From a checkpoint of a small contrastive image-text model: text encoder width 256.
Rows from block 2 of the text encoder of a small contrastive image-text model, named by matrix and row number. Rows with one number belong to one neuron. Each number is 128 + 24 x the weight over its row's rms, rounded and kept within 0 to 255. All counts start at 0.
After each neuron's rows are labels from the 100 texts, of 14848, where the neuron reaches its highest value: "fires on" is the input token at the peak. Only what is clearly more common there than usual is listed. The data: regions of photos with short descriptions (Visual Genome).
# fc1: MLP up (text_encoder.blocks.2.mlp.fc1.weight, 768x256), inputs 0-51
# fc2: MLP down (text_encoder.blocks.2.mlp.fc2.weight, 256x768, transposed), outputs 0-51

fc1.331 [147 159 104 104  96 110 147 100 150 114 136 121 128 159 103 145 138 137 155 121 152 120 167 160 133 138  95 126 147 127 106 115 125 127 110 154 150 128 159 144 141 111 131 155 133 119  84 163 136 126 147 110]
fc2.331 [153 104 100 135 104 105 157 104 157 116 161  90  74 177  89 118 113 196 136 102 169 100 158 125 133 129 130 107 121  98 109 110 136 126 131 125 146 161 136 134 159 120 132 152 109 109  97 139 225 113 133 147]
fires on: "<end>"; "horses"; "with"

fc1.167 [150  92 118 143 164 117 140 128  91 153 160 143 146  79 131 140 100 102 116 123 139 133  94 158 118 168 103  83  98 128  92 151 113 154 143 149 135 118 132 131 133 131 171 153 104 133 115 175  79 104 150  95]
fc2.167 [101 107 157 127 144 131 115  94  94 162 104 124 134 102 135 139 136  95 111 124 126 141 103  88 144 158 115  64 121 131 158 132 129 121 156 143 129 115 105  86 119 164 166 129 139 120 201 144  71 155 145 137]
fires on: "blue"

fc1.693 [129  64 125 123 159 115 128 118 110 133 142 126 163 123  86 124 122 121 151 113 176 126 106 139 137 127  95 142  62 135 130 153 154 138 158 144 148 130 131 135 182 118 129 157 123 122 116 143 111 123 113 121]
fc2.693 [122  91 127 149 169 137 127 146 107 135 126 123 148 144  84 115 123 125 148 141 188 128  74 158 136 114 102 121  92 123 146 141 140 115 150 140 104 127 119 121 162 116  91 162 137 124 132 150 113 141  67 115]
fires on: "<end>"

fc1.143 [107 146 120 112 123 160 115 140 144 146 119 149  92 146 161 123 136 155 110 173  88 107 124 101 135 119 183 162 147 115 144 101 112 119 130 106 103 134 128 120  80 135 118  91 141 141 166  91 163 141 119 148]
fc2.143 [126 125 123 132 119 143 111  74 106 137 126  75 113 129 133 151 136 151 135 164 126 111 127  44 142 122 153  57 131 130 129 113 123 134 150 126 121 105 122  89 130 128 129 103 135 104 176 125 148 127 123 154]
fires on: "kitchen"; "chair"

fc1.311 [ 94 126 109 146 112  97 158 152 138 121 151 146 110  60 146  72 119 108 140 130 111 115 114 129 117 137 142 127 114 123 114 130 131 157 131  91 122 123 143 163 120 168 165 121  82 138 144 115 111 103 160 103]
fc2.311 [141 120 118 134 118 131 119  77 108 131 114  59  99 123 135 145 143 146 128 160 120 141 124  70 137 111 139  65 123 133 121 114 117 116 149 110 119  97 121  67 127 143 126  98 124 133 185 110 162 157 105 164]
fires on: "blue"

fc1.108 [118 132 100 121 136 132 157 129 140 120 156 179 134  65 125  83 116 100 115 135 125 125  98 154 105 169 169 134 126 137 115 130 138 138 125  87 138  99 165 154 124 126 180  92 115 152 144 109 113 112 163 123]
fc2.108 [124 114 121 134 134 138 100  81 115 131 120  77  91 119 134 141 136 157 128 157 121 131 110  66 121 113 151  52 122 117 124 117 122 123 151 116 125 100 107  78 116 133 122  90 113 125 194 121 154 127 120 158]
fires on: "blue"

fc1.217 [130 155 121 136 136 148 109 113 124 123  92 119  90 144 154 136 137 139  92 154 114 118 131 102 127  96 147 145 164  94 129  93 102 117 127 126 101 153 119 118  97 131 106 113 164 108 140 104 181 141 101 163]
fc2.217 [143 133 120 134 116 135 114  79 118 134 123  82 112 127 141 154 139 156 133 170 123 108 125  51 148 111 150  54 128 130 125 125 122 121 164 133 117 110 125  79 115 134 133 112 135 107 173 130 141 139 121 163]
fires on: "dresser"; "with"

fc1.276 [100 162 105 112 157 144 145 169 156 151 142 143 113 133 154 109 123 138 113 127  88 115 109 113 116 111 158 162 164 114 137 107 108 131 149  91 108 132 141 121  95 137 114  83 105 138 169  82 136 136 120 142]
fc2.276 [135 139 114 126 115 145 115  75 113 147 129  64 100 133 127 160 153 168 127 161 121 100 121  48 137 114 157  72 131 122 129 114 125 128 135 111 123 105 125  91 132 128 128  91 132 116 177 112 146 134 116 159]
fires on: "metal"; "side"; "and"

fc1.357 [110 164 126 119 140 161 108 131 136 140 116 140  88 138 169 124 137 147 106 171  89 111 116 103 135 111 165 163 163 101 156  96 107 131 128 106  93 150 116 117  78 133 111  79 151 133 163  95 152 139 117 154]
fc2.357 [138 120 123 136 109 139 113  79 109 135 129  77 102 132 134 156 145 156 135 168 124 108 122  44 147 115 155  59 130 132 128 109 133 135 153 113 122 116 119  85 121 128 124 106 138 109 176 130 152 139 119 158]
fires on: "kitchen"; "mirror"; "steel"

fc1.646 [109 155 124 129 139 153 111 133 141 148 119 146  98 137 174 141 142 149 109 169  89 103 109  95 141 107 174 160 158 114 151 103 111 121 130 116 105 150 113 114  79 132 116  94 149 127 166 107 162 135 127 157]
fc2.646 [134 130 122 130 119 147 116  71 108 129 126  81 107 124 135 148 144 153 133 168 127 107 118  44 149 119 154  57 129 129 121 110 133 127 153 116 121 112 118  89 125 131 127 102 134 108 172 129 147 133 119 159]
fires on: "kitchen"; "stainless"

fc1.494 [ 96 166 114 129 144 148 123 157 146 151 132 128 124 118 152 119 138 133 135 153  99 115 106 108 122  96 164 151 169 112 144 109 111 132 139  98 109 124 121 112  89 118 111  80 136 156 189  97 130 125 111 147]
fc2.494 [135 133 114 132 104 139 110  72 108 139 131  76 106 125 134 151 158 158 134 159 120 101 120  42 135 119 168  62 132 126 139 121 126 142 140 106 127 107 135  83 122 133 127 102 133 113 173 116 149 125 119 169]
fires on: "metal"; "side"; "and"

fc1.703 [142  85 105 150 144 117 162 133  61 148 152 141 143 110 106 108  89  90 144 115 149 113  78 148 161 132 126 118 103 115 112 122 134 135 163 115 107 122 133 148 151 101 106 133  88  97 134 124 126 103  82 108]
fc2.703 [129 102 128 125 156 157 138 122 134 167 126  97 149 168 103 142 128 166 152 140 175 123  96 149 147  98 113 115 116 106 136 122 149 112 154 138 108 160 127 132 171 143  83 146 131 126  96 135 150 149  75 126]
fires on: "sky"; "is"; "color"

fc1.465 [ 97 166  90 119 160 169 121 168 152 158 140 159 118  93 156 119 118 136 110 146 112 109 103 114 107 117 164 145 186 107 128 107 116 141 144  91 103 130 110 109  94 121 114  67 144 133 172  99 152 113 138 142]
fc2.465 [131 126 118 137 113 148 110  70 117 141 124  75  95 138 141 153 148 164 127 156 116 111 124  55 141 117 166  61 143 128 127 115 128 126 145 105 122 105 132  88 123 131 132  98 146 114 173 113 142 128 112 162]
fires on: "metal"; "black"; "silver"; "trash"

fc1.711 [158  95 106 138 115 123 121 126 135 115 156 125 136 163 134 110 136 120 112  99 128 139 139 106  73 145 107 131  93 164  79 141 110  94 137 132 143 146 110 110 146  99 156 138 122 123  64 132 123 166 160 127]
fc2.711 [168 135 147 103 101 186 112 145 127 128  92 131 174 101 141 116 113 114 140 146 155 144 140 127 156 150 226 108 159 181 117 102 113 126 146 140  94 131 146 149 170 147 145 121 109  99  89 113 159 128 146  97]
fires on: "red"

fc1.365 [125  39 111 135 149 115 140 162 123 121 123 148 116 112 124  56 117  96 120 112 128 162 134 140 109 158 142 121  37 155 140 169 129 129 123 107 136  95 124 133 134 121 134 110  75 134 132 100 108 126 133 114]
fc2.365 [126  86 119 160 133 115 110 123 130 110 130 120  94  73 150 112 120 146 121 130 127 132 137  83 120 157 146 106  93 141 121 148 118 141 139 134 132 100 130 136 112 130 153 118 117 124 144 137 162 131 150 138]
fires on: "tennis"; "kite"; "blue"

fc1.355 [187 112 117  85 133  90 127 106 132 111 143 110 110 119 114 107 117 111 142 141 163 164 134  61 125 134 119 126  98 116 143 134 136 134  97 112 162 182 138 112 157  96 124 156  80 127 113 103 146 124 156 118]
fc2.355 [140 115 123 150 152 126 119 127 114 114 126 125 138 137 139 153 119 136 124 137 104 125 103 168 139 158 122 152 146 132 113 116  95 138 131 145 130 151 139 111  78 151 115 178 116 179 158 137 175 135  74 121]
fires on: "<end>"

fc1.538 [115 156 131 121 142 155 108 133 128 155 113 128  93 142 159 124 139 146 109 176  93 106 110  92 140 107 165 153 159  96 145 104  99 129 131 121  98 153 134 109  87 138 112  94 155 124 178 109 159 135 105 154]
fc2.538 [133 130 121 137 114 137 115  73 104 136 133  74 109 126 136 152 147 153 129 171 128 105 125  36 143 114 152  67 134 135 130 111 133 125 150 125 121 118 123  92 120 130 131 104 133 104 178 130 147 132 120 155]
fires on: "mirror"; "kitchen"

fc1.669 [104 165 121 129 151 164 118 148 135 138 122 141  91 126 173 127 129 151 110 169  86 111 113 105 130 111 160 156 165 111 142  95 104 129 138 103  99 139 118 119  87 133 113  86 150 127 164 101 161 132 115 151]
fc2.669 [131 136 122 139 119 139 116  75 113 138 127  78 108 128 131 151 147 161 132 163 121 108 119  40 139 116 154  60 124 135 131 105 129 124 159 118 119 114 124  83 125 134 126 102 136 106 181 124 144 136 116 158]
fires on: "kitchen"; "steel"

fc1.562 [ 99 150 111 112 177 141 150 164 143 149 152 145 111 121 155 113 118 128 110 135 100 107 104 127 130 103 158 144 175 126 143 128 124 130 135  88 112 123 107 119 110 114 103  91 115 147 186 105 129 119  96 133]
fc2.562 [145 131 132 123 117 149 110  79 118 148 122  81 102 135 139 158 153 161 121 166 119 111 129  55 131 116 172  71 137 118 133 104 138 126 123 104 116 121 131  83 124 131 126  91 148 114 175 114 144 137 109 164]
fires on: "grey"; "and"; "shadows"

fc1.48 [157  63 102 122 149 128 149 146  83 156 152 134 151  98 107 109 126 106 154 113 156 120  75 146 132 134 136 110  72 108 127 137 155 152 153 112 101 129 139 125 169 114 113 135  94  93 131 128 115 117  89 103]
fc2.48 [105 121 117 134 162 148 130 141 163 144 112  73 137 155  95 137 129 159 142 117 167 127  94 159 127  95 105 118 118 109 110 111 137 115 153 135 115 123 118 133 181 138  83 137 130 160  85 136 143 143  86 146]
fires on: "sky"; "<end>"; "blue"

fc1.396 [112  38 121 134 140 103 154 139 126 138 153 160 121 117 145  90 116 104 116 111 128 152 148 136 102 178 136 131  61 146 137 170 125 127 129  86 145 109 110 138 125 123 137 113  78 133 147 105 124 125 120 101]
fc2.396 [155  97 113 131 118 119  99  90 125 100 125 105  89  92 139 126 130 123 121 163 116 134 136  64 134 135 133  86 110 122 121 140 118 123 119 130 131 119 120 111 120 141 146  96 129 118 152 125 156 139 142 154]
fires on: "tennis"; "kite"; "blue"

fc1.376 [146 118 163 142 113  99 101 130 135 132 105  99 138 118 120 131 103 136 117 114 126 150 162 114 123 108  88 107 100 158 118 139 126 102 117 148 151 118 118 123 152 124 155 167 124 136  70 160 135 120 115 148]
fc2.376 [113 111  91 123 150 146 156 137 137 118 131 131 118 135 191 103 125 137 120 135  86 141 132 196 119 126 144 107 123 152  78 133 120 137 129 104 139 126 132 124 101 160 119 103  87 140 137 130 105 133 105 127]
fires on: "<end>"; "pizza"; "on"

fc1.632 [146  86 120 140 155 124 148 123  69 149 147 148 136 105 112  98 114  99 146 122 152 122  80 146 140 133 132 123  92 119 115 135 148 142 148 119 113 124 126 126 152 107 115 124  81 106 134 125 120 109  87  92]
fc2.632 [113 108 110 132 142 148 125 127 162 150 120  66 146 183 100 140 144 166 134 120 154 129 122 156 116  95 113  97 116 112 113 111 144 104 148 124 127 114 125 125 175 145  85 137 131 152 102 131 152 141  98 152]
fires on: "sky"; "blue"

fc1.431 [166  94 142 126 103 138 136  97 137 119 131 108 154 118 117 125 115 164 138  94 146 154 135 177 118 143  97 122  67 115 106 144 119 100 123 155 131 134 122 148 130 158 159 171 114  99  55 187 161 124 157 113]
fc2.431 [169 141 151 134  99 180 156 111 123 109 140 137 169 159 149 180 130 141 122 149 134 103 152 124 132 113 170 108 145 146 120 106 136 137 129 104 123 139 100 147 115 122 119 106 115  85 110 104 137 100 136  78]
fires on: "red"

fc1.371 [123  55 157 125 120 105 140 122 119 117 126 133 145 121 143 130 111 152 119 105 147 129 170 142  89 150 103 133  52 135 126 178 130 140 129 146 137 114 124 134 143 149 177 146 112 156  86 159 121 116 163 125]
fc2.371 [127  88 153 113 122 141 133 156 113 173 136 139 165 154 133 147 142 123 126 170 124 123 169 165 178  92 104 127 115 140 137 118 120 119 110 143 119 131  91 132 130 135 115 134 120  71 101 104 146 122 139 109]
fires on: "red"

fc1.196 [134 162 122 150 137 150 108 105 122 143 111 131  75 148 155 139 146 141 102 146  98 110  92 100 139 104 152 155 162  81 136 109  92 115 137 118 101 166 119 117 102 131 103 103 164 130 142 107 153 141 100 167]
fc2.196 [133 131 126 130 114 140 117  76 116 140 130  76 121 126 136 157 155 152 134 170 124 108 112  42 148 117 152  66 128 131 125 109 132 130 158 133 112 115 136  93 122 144 126 106 134 120 172 133 145 142 121 165]
fires on: "mirror"; "thick"; "cabinet"; "dresser"

fc1.2 [129 169 113 123 166 159 116 139 125 153 129 141 102 155 159 155 144 138 105 156 106 115  89 107 148  81 145 150 170 105 153 114 105 130 156 109  98 142 124 103 102 138  85  98 168 115 165 111 159 143 109 166]
fc2.2 [139 134 124 134 114 143 115  76 116 129 124  85 108 125 134 162 145 158 130 169 124 101 122  41 140 118 168  71 132 128 131 114 136 130 141 122 117 118 129  95 109 128 127 108 149 115 178 123 148 134 116 164]
fires on: "beige"; "thick"; "dirty"

fc1.421 [ 94 151 152 144 187 135 140 149 139 140 133 190 153 117 163 141 129 113 111 148  95 101  93 100 139 120 167 135 159 105 123 124 119 121 158 141  99 142 110 109 102 127  85  85 129 145 169 113 104 139 118 140]
fc2.421 [146 137 122 123 118 146 129  80 114 133 127  81 100 139 132 164 152 155 123 157 131 112 116  51 140 109 160  65 132 123 139 106 132 135 141 106 127 101 134 100 120 142 126  95 145 110 172 117 146 123 115 162]
fires on: "gray"; "grey"

fc1.385 [124  33 126 122 137 113 144 136 120 104 133 154 118  96 132  79 118 104 124 119 121 165 148 126 122 170 133 134  34 165 125 177 131 123 117 107 145 111 125 130 121 110 137 106  70 120 135  95 121 128 130 119]
fc2.385 [127  80 122 136 117 119 104 110 130 104 116 105  81  92 151 117 110 134 118 139 122 120 152  81 112 146 132 120  88 123 111 142 114 139 121 147 142 116 121 116 121 126 142 111 117 102 133 126 181 110 154 148]
fires on: "tennis"; "kite"; "blue"

fc1.364 [105 159  90 140 145 144 128 156 148 142 139 154 118  96 158 108 146 138 117 143 105 120 121 122 117 108 162 144 163 121 113 104 121 138 139  81  96 126 138 123  95 127 121  81 133 139 177  90 130 125 144 153]
fc2.364 [141 127 129 136 112 136 105  68 119 141 115  76  97 130 138 151 153 156 127 151 123 111 127  49 142 112 155  62 128 127 127 117 127 116 147 117 131  97 124  73 124 138 124  86 129 118 189 120 150 129 122 151]
fires on: "silver"; "metal"; "and"

fc1.488 [114 139 122 115 132 154 118 138 151 153 125 135  79 141 162 132 139 147 123 168  95 110 132 104 120 125 174 165 154 120 150 116 108 129 120 122 103 135 126 129  92 143 116  72 150 127 151 101 168 137 117 144]
fc2.488 [140 124 128 135 116 146 117  76 106 136 118  72 104 121 128 148 140 153 133 170 127 116 114  41 141 113 150  64 132 131 121 110 136 124 155 124 123 114 103  81 117 126 123 110 129 104 180 127 152 131 128 158]
fires on: "kitchen"; "stainless"

fc1.123 [118 156 111 142 170 152 141 164 143 163 149 146 122  96 157 136 120 131 124 163  95 123  96 109 126  83 151 168 187 125 150 123 115 138 147 112 106 129 130 115  97 129 108 101 135 144 174  98 123 131 124 149]
fc2.123 [140 144 116 124 116 139 117  77 118 150 122  83  86 121 140 163 151 159 121 159 123 101 122  59 129 113 166  53 135 123 129 116 130 139 138 123 126 113 128  89 123 134 129  94 144 108 172 107 148 125 109 167]
fires on: "grey"; "and"; "metal"; "black"

fc1.392 [140 137 139 139 137 157 124 145 149 146 122 160  98 126 147 135 147 139 135 196 113 137 128 118 154 107 172 157 145 122 130 136 133 145 130 158 101 137 139 158  93 130 111 110 134 155 169 101 119 127 105 101]
fc2.392 [141 131 113 127 118 139 116  74 120 141 120  82 110 142 127 152 146 150 121 167 124 113 125  49 133  99 151  60 126 123 124 106 122 122 127 122 118 101 120  94 123 124 118  98 134 110 183 126 147 117 114 156]
fires on: "table"

fc1.107 [ 98 172 132 136 140 168 112 135 126 146 106 141  96 156 162 135 137 142 111 166 103 122 109  96 132 108 142 169 157  95 151 117 107 123 133 114  97 141 114 120 101 120  99  86 171 122 159  93 152 122 101 158]
fc2.107 [133 121 125 136 121 143 112  71 110 132 131  80 107 132 136 150 151 149 129 167 124 108 122  40 156 114 157  65 127 124 128 111 134 128 158 123 117 113 124  90 116 131 126 107 134 110 171 134 143 134 115 157]
fires on: "mirror"; "dresser"; "cabinet"; "drawers"

fc1.470 [132 173 113 121 179 139 110 141 131 153 120 114  90 127 154 152 138 126 122 169 121 131  76 101 145 116 125 155 140 109 163 130 115 129 120 139  97 140 132 109  87 144  91 121 182 147 181 116 130 118 108 161]
fc2.470 [141 136 128 126 121 140 109  70 115 132 127  93 103 120 134 160 148 153 139 164 114 103 120  34 148 120 158  78 132 135 124 117 127 130 157 130 120 124 144  93 121 130 127 104 142 111 170 120 154 134 117 167]
fires on: "beige"; "zebra"; "dirty"

fc1.166 [ 89 148 127 122 142 155 127 172 146 155 128 154 103 121 170 132 135 145 126 171  88 110 116  98 128 118 160 155 157  95 138 104 102 117 130  97  92 157 114 120  95 133 108  85 156 130 170  86 151 127 125 161]
fc2.166 [145 129 129 133 110 149 116  64 116 144 122  70 106 135 140 152 149 154 129 156 132 108 129  38 146 116 157  66 134 136 129 111 121 129 143 118 127 101 126  86 125 136 124 100 130  99 171 120 149 127 125 159]
fires on: "silver"; "steel"

fc1.297 [159  51  97 119 154 119 167 136  91 153 153 128 131  97 114  94 114 114 147 129 157 126  80 125 130 125 137 113  70 111 124 147 148 148 154 103 120 129 130 126 164 110 112 110  91 107 146 102 130 106  93 115]
fc2.297 [112 105 126 140 156 145 128 137 142 148 107 104 139 144  81 133 125 147 138 127 171 120 100 165 126 112 102 112 110 110 128 119 143 116 165 135 109 128 122 121 183 135 101 146 133 149 104 145 139 144  79 136]
fires on: "blue"; "<end>"; "ocean"

fc1.692 [107 175  93 137 148 152 127 162 150 149 132 146 119 100 170 125 127 148 115 156 100 108 106 120 124 115 161 157 179  88 131  98 115 130 150  93  99 130 122 123 104 136 115  89 140 132 170  96 144 119 134 140]
fc2.692 [134 131 113 129 119 139 117  84 112 140 128  76  94 128 131 152 149 162 137 165 123 104 123  51 131 113 159  60 134 127 137 118 127 126 148 106 127 102 128  82 130 132 129  94 136 115 181 119 150 129 131 162]
fires on: "metal"; "side"; "silver"; "trash"

fc1.273 [105 174 106 147 164 142 173 146 164 162 161 162 123 103 136 159  91 102 134 142 113 142  75 147  99 111 137 123 149  93  97 138 145 138 139 115 109 106 125 133 138 124 114 122 156 116 150 135 125 118 107 136]
fc2.273 [131 139 112 117 112 140 123  88 113 150 122  85 111 146 136 153 134 183 119 155 110 114 130  64 149 113 152  67 145 124 142  99 125 125 141 105 130 104 119  86 123 138 123  91 128 111 171 108 152 132 118 163]
fires on: "grey"; "black"

fc1.495 [113 173  81 125 167 140 134 165 148 136 141 151 133 109 166  98 120 142 107 134 102 109  92 124 123 129 175 156 176 109 116  97 125 128 157  73 101 142 128 123  87 128 130  86 103 144 162  80 150 123 125 117]
fc2.495 [136 137 121 126 115 141 105  68 123 149 118  69 100 130 134 149 147 162 123 158 126 117 121  41 138 113 160  63 129 126 136 109 120 132 144 110 131 100 120  73 121 140 127  89 133 116 178 123 156 128 115 155]
fires on: "metal"; "rear"; "trash"; "side"

fc1.477 [121  63 125 106 133 107 131 124 162 120 128 139 138 121 121 109 113 139 127 103 145 139 180 148  93 183  90 137 101 148 114 138 106  89 124 106 104 102 145 139 122 133 115 108 120 108 119 128 158 115 154 116]
fc2.477 [133 169 105 113 110 167 152 123 148 145 166 147 168 144 136 159 130 159 128 168 116 110 157 184 109  96 128 126 155 139 107  75 128 146 157  84 114 137 100 131 106 136 134 120 136 111 122  84 118  95 158 125]
fires on: "red"

fc1.674 [104 153 128 127 121 171 109 137 134 150 112 140  83 141 158 117 138 166 102 174  97 110 117 104 138 116 164 163 142 104 145 102 107 126 126 119 102 159 133 113  92 140 105  92 153 127 165 111 165 134 124 159]
fc2.674 [136 124 127 144 119 144 117  74 109 133 135  83 109 129 130 151 134 151 132 171 126 113 121  42 140 118 149  58 127 131 119 121 130 120 155 128 119 114 111  86 117 121 133 107 129 103 177 130 147 133 125 160]
fires on: "kitchen"; "dresser"; "stainless"

fc1.550 [136  51 116 118 151 132 122 114 130 118 145 135 140 118 131 109 120 111 131 113 143 161 145 131 119 179 129  94  46 126 113 154 146 120 148 107 144  94 115 108 136 139 153 136  70 114 125 114 126 127 161 137]
fc2.550 [123 135 150 154 121 134 112 161 136 153 134 130 166 109 127 128 132 116 111 146 129 125 161 139 135 125 168 128 131 111 104 121 125 134 122 132 160 156 115 165 108 114 130 111 158 102 120 140 131 110 152 105]
fires on: "red"

fc1.389 [121 117 152 127 114 110 132 126 150 112 137 114 145  99 113 131 121 125 138  96 130 130 166 128  89 148 100 110 123 150 110 155 149 139 116 139 177 111 137 146 151 147 173 154 130 136 109 151 103 125 159 127]
fc2.389 [118  70 112 134 148 119 106 146 120 110 113 132 131 119  96 119 133 116 130 107 158 112 135 107 132 104 134  91  75 160 124 146 141 112 132 113 143  82 117 100 154  87 112 137 113 169 178 121  90 132  95 153]
fires on: "<end>"

fc1.652 [153  76 125 125 146 123 136 106  49 138 142 134 145 108 118  94 110 115 152 113 151 128  68 141 154 151 138 114  90 122 107 137 152 138 150 116 110 131 130 154 158 112 111 133  83  98 129 124 134 114  99  99]
fc2.652 [122 121 123 120 147 160 131 131 162 150 121  68 126 164 107 155 151 158 139 126 159 113 126 163 133  80 113 108 114 114 131 111 140 117 144 134 117 118 112 112 180 143 106 128 134 141 107 123 133 137  99 158]
fires on: "sky"; "<end>"

fc1.184 [116  78 136 112 146  87 124 128 140 115  97 124 146 173 135 130 149 117 145 110 144 186 168 112 136 136  75 115  77 145 114 147 152 104 112 155 180 133 128 109 136 115 119 154 132 154 130 114  77 160 116 107]
fc2.184 [136 110 111 133 116 118 159  90 119 132 126 137 122 110  92  94  84 138 157 168 138 122 122 124 163 169 159 143 116 112 120  92 119 126 167  94  83 203 142 142 138  98 134 155 109  88  86 111 180 139 122 114]
fires on: "<end>"; "green"

fc1.733 [ 57 164 153 132 138 167 119 171 123 118 120 191 132 112 151 123 130 133 103 163  71 128 101 119 146 144 140 132 151 135 143 104  95 131 154 110  95 124  90 144 111 121  91  81 138 137 173 135 113 153 124 124]
fc2.733 [143 132 113 125 126 141 112  72 116 152 132  88 104 132 136 157 143 151 131 154 122 116 125  52 124 110 145  69 131 126 133 110 133 130 141 120 129 112 126  91 116 137 121 105 133 109 175 115 152 129 113 155]
fires on: "silver"; "the"

fc1.325 [ 90 145 141 137 158 141 131 151 160 167 127 150 136 114 152 127 141 143 123 151 120 115 117 108 143 128 164 136 152  77 105 120 110 134 149  93 105 132 113 111 100 150 106  92 128 150 179 117 135 109 117 136]
fc2.325 [138 139 125 133 125 141 116  72 123 143 120  74 108 136 141 152 138 168 125 157 132 112 126  49 139 109 154  61 141 127 129 119 137 132 134 120 126 104 123  97 118 143 123  94 134 114 173 122 146 123 121 162]
fires on: "gray"; "silver"

fc1.617 [132  34 103 118 162 111 137 148 116 100 139 140 126 119 136  76 114 113 113 107 125 158 138 116 122 160 128 135  35 158 127 163 123 139 129 107 130 106 126 139 129 127 132 101  73 133 134 113 109 121 142  98]
fc2.617 [148  95 121 147 126 134 112 117 114 104 127 118  93  61 143 122 130 130 126 159 136 108 147  82 134 147 149 115  97 135 119 121 130 157 122 133 141 137 122 154 123 131 131 121 132  95 132 129 160 134 175 153]
fires on: "tennis"; "kite"; "blue"

fc1.242 [111 138 151 119 126 150 127 147 146 152 130 165 125 127 169 120 126 169 128 167 106 126 105  98 132 113 183 171 152 105 152  76 116 125 135  99  69 162 115 112 104 136  99 111 109 127 154 124 124 142 125 111]
fc2.242 [133 128 121 124 105 151 120  82 116 143 126  71 106 131 137 157 128 156 129 164 130 110 120  45 145 110 152  66 138 126 129 106 127 127 147 124 114 109 131  79 116 135 127 105 134 111 172 113 144 130 116 164]
fires on: "table"

fc1.212 [ 99 142 135 139 151 130 112 172 134 176 133 132  90 100 159 123 131 130 117 153 113 129  91 129 130 134 134 137 146 103 151 118  99 122 152 130 117 129 110 116  91 119  93 111 165 170 182 134 113 141 110 151]
fc2.212 [142 132 118 132 115 143 115  67 109 142 123  70 103 139 138 161 148 153 119 158 132 113 128  57 135 113 170  59 131 137 138 102 122 132 145 119 124 112 138  90 124 131 134 100 140 117 182 120 143 128 116 166]
fires on: "gray"

fc1.553 [ 94  88 136 162 139  84 104 127 113 135 140 102 157 113 138 117 109 124 168 102 128 138 120 164 105 133 105  88  54 151 112 118 151 132 160 112 121 141  91  89 109 129 124 137  92 133 123 102  94 116 157  95]
fc2.553 [111 112 123 118 138 163 129 114 124 162 126 139 122 135 129 126 139 130 123 119 102 134 153 145 110 142 137 202 125 112 146  95 190 101 148 206  94 108 111 155 133 125 131 163 152 133  93 137  98 125 156 105]
fires on: "red"; "purple"; "blue"

fc1.344 [116 159 128 122 129 167 117 129 134 151 118 143  94 141 168 136 141 151 104 176  92 109 108 106 134 108 166 158 164 103 146 106 103 122 127 114  94 157 116 107  86 132 113  85 158 126 166  98 155 138 125 151]
fc2.344 [141 131 124 129 114 135 113  64 113 138 122  79 105 132 132 159 150 163 134 168 125 102 118  48 139 109 155  59 131 127 126 107 131 131 157 121 123 112 127  95 121 134 130 107 141 104 172 128 152 136 113 162]
fires on: "mirror"; "dresser"

fc1.473 [ 83 158 118 134 142 151 135 175 149 162 131 156 129 116 172 136 140 147 126 159  98 125  94 103 123 130 158 152 170 115 144 116 112 131 134  97 107 148 107 105  93 137 103  89 158 137 185 105 127 140 116 149]
fc2.473 [138 137 124 130 121 143 114  72 110 148 130  77 104 133 132 151 150 161 125 161 125 111 124  49 137 113 164  66 127 128 130 120 122 133 148 124 124 107 134  96 127 134 130 105 134 111 177 123 152 129 122 171]
fires on: "silver"; "black"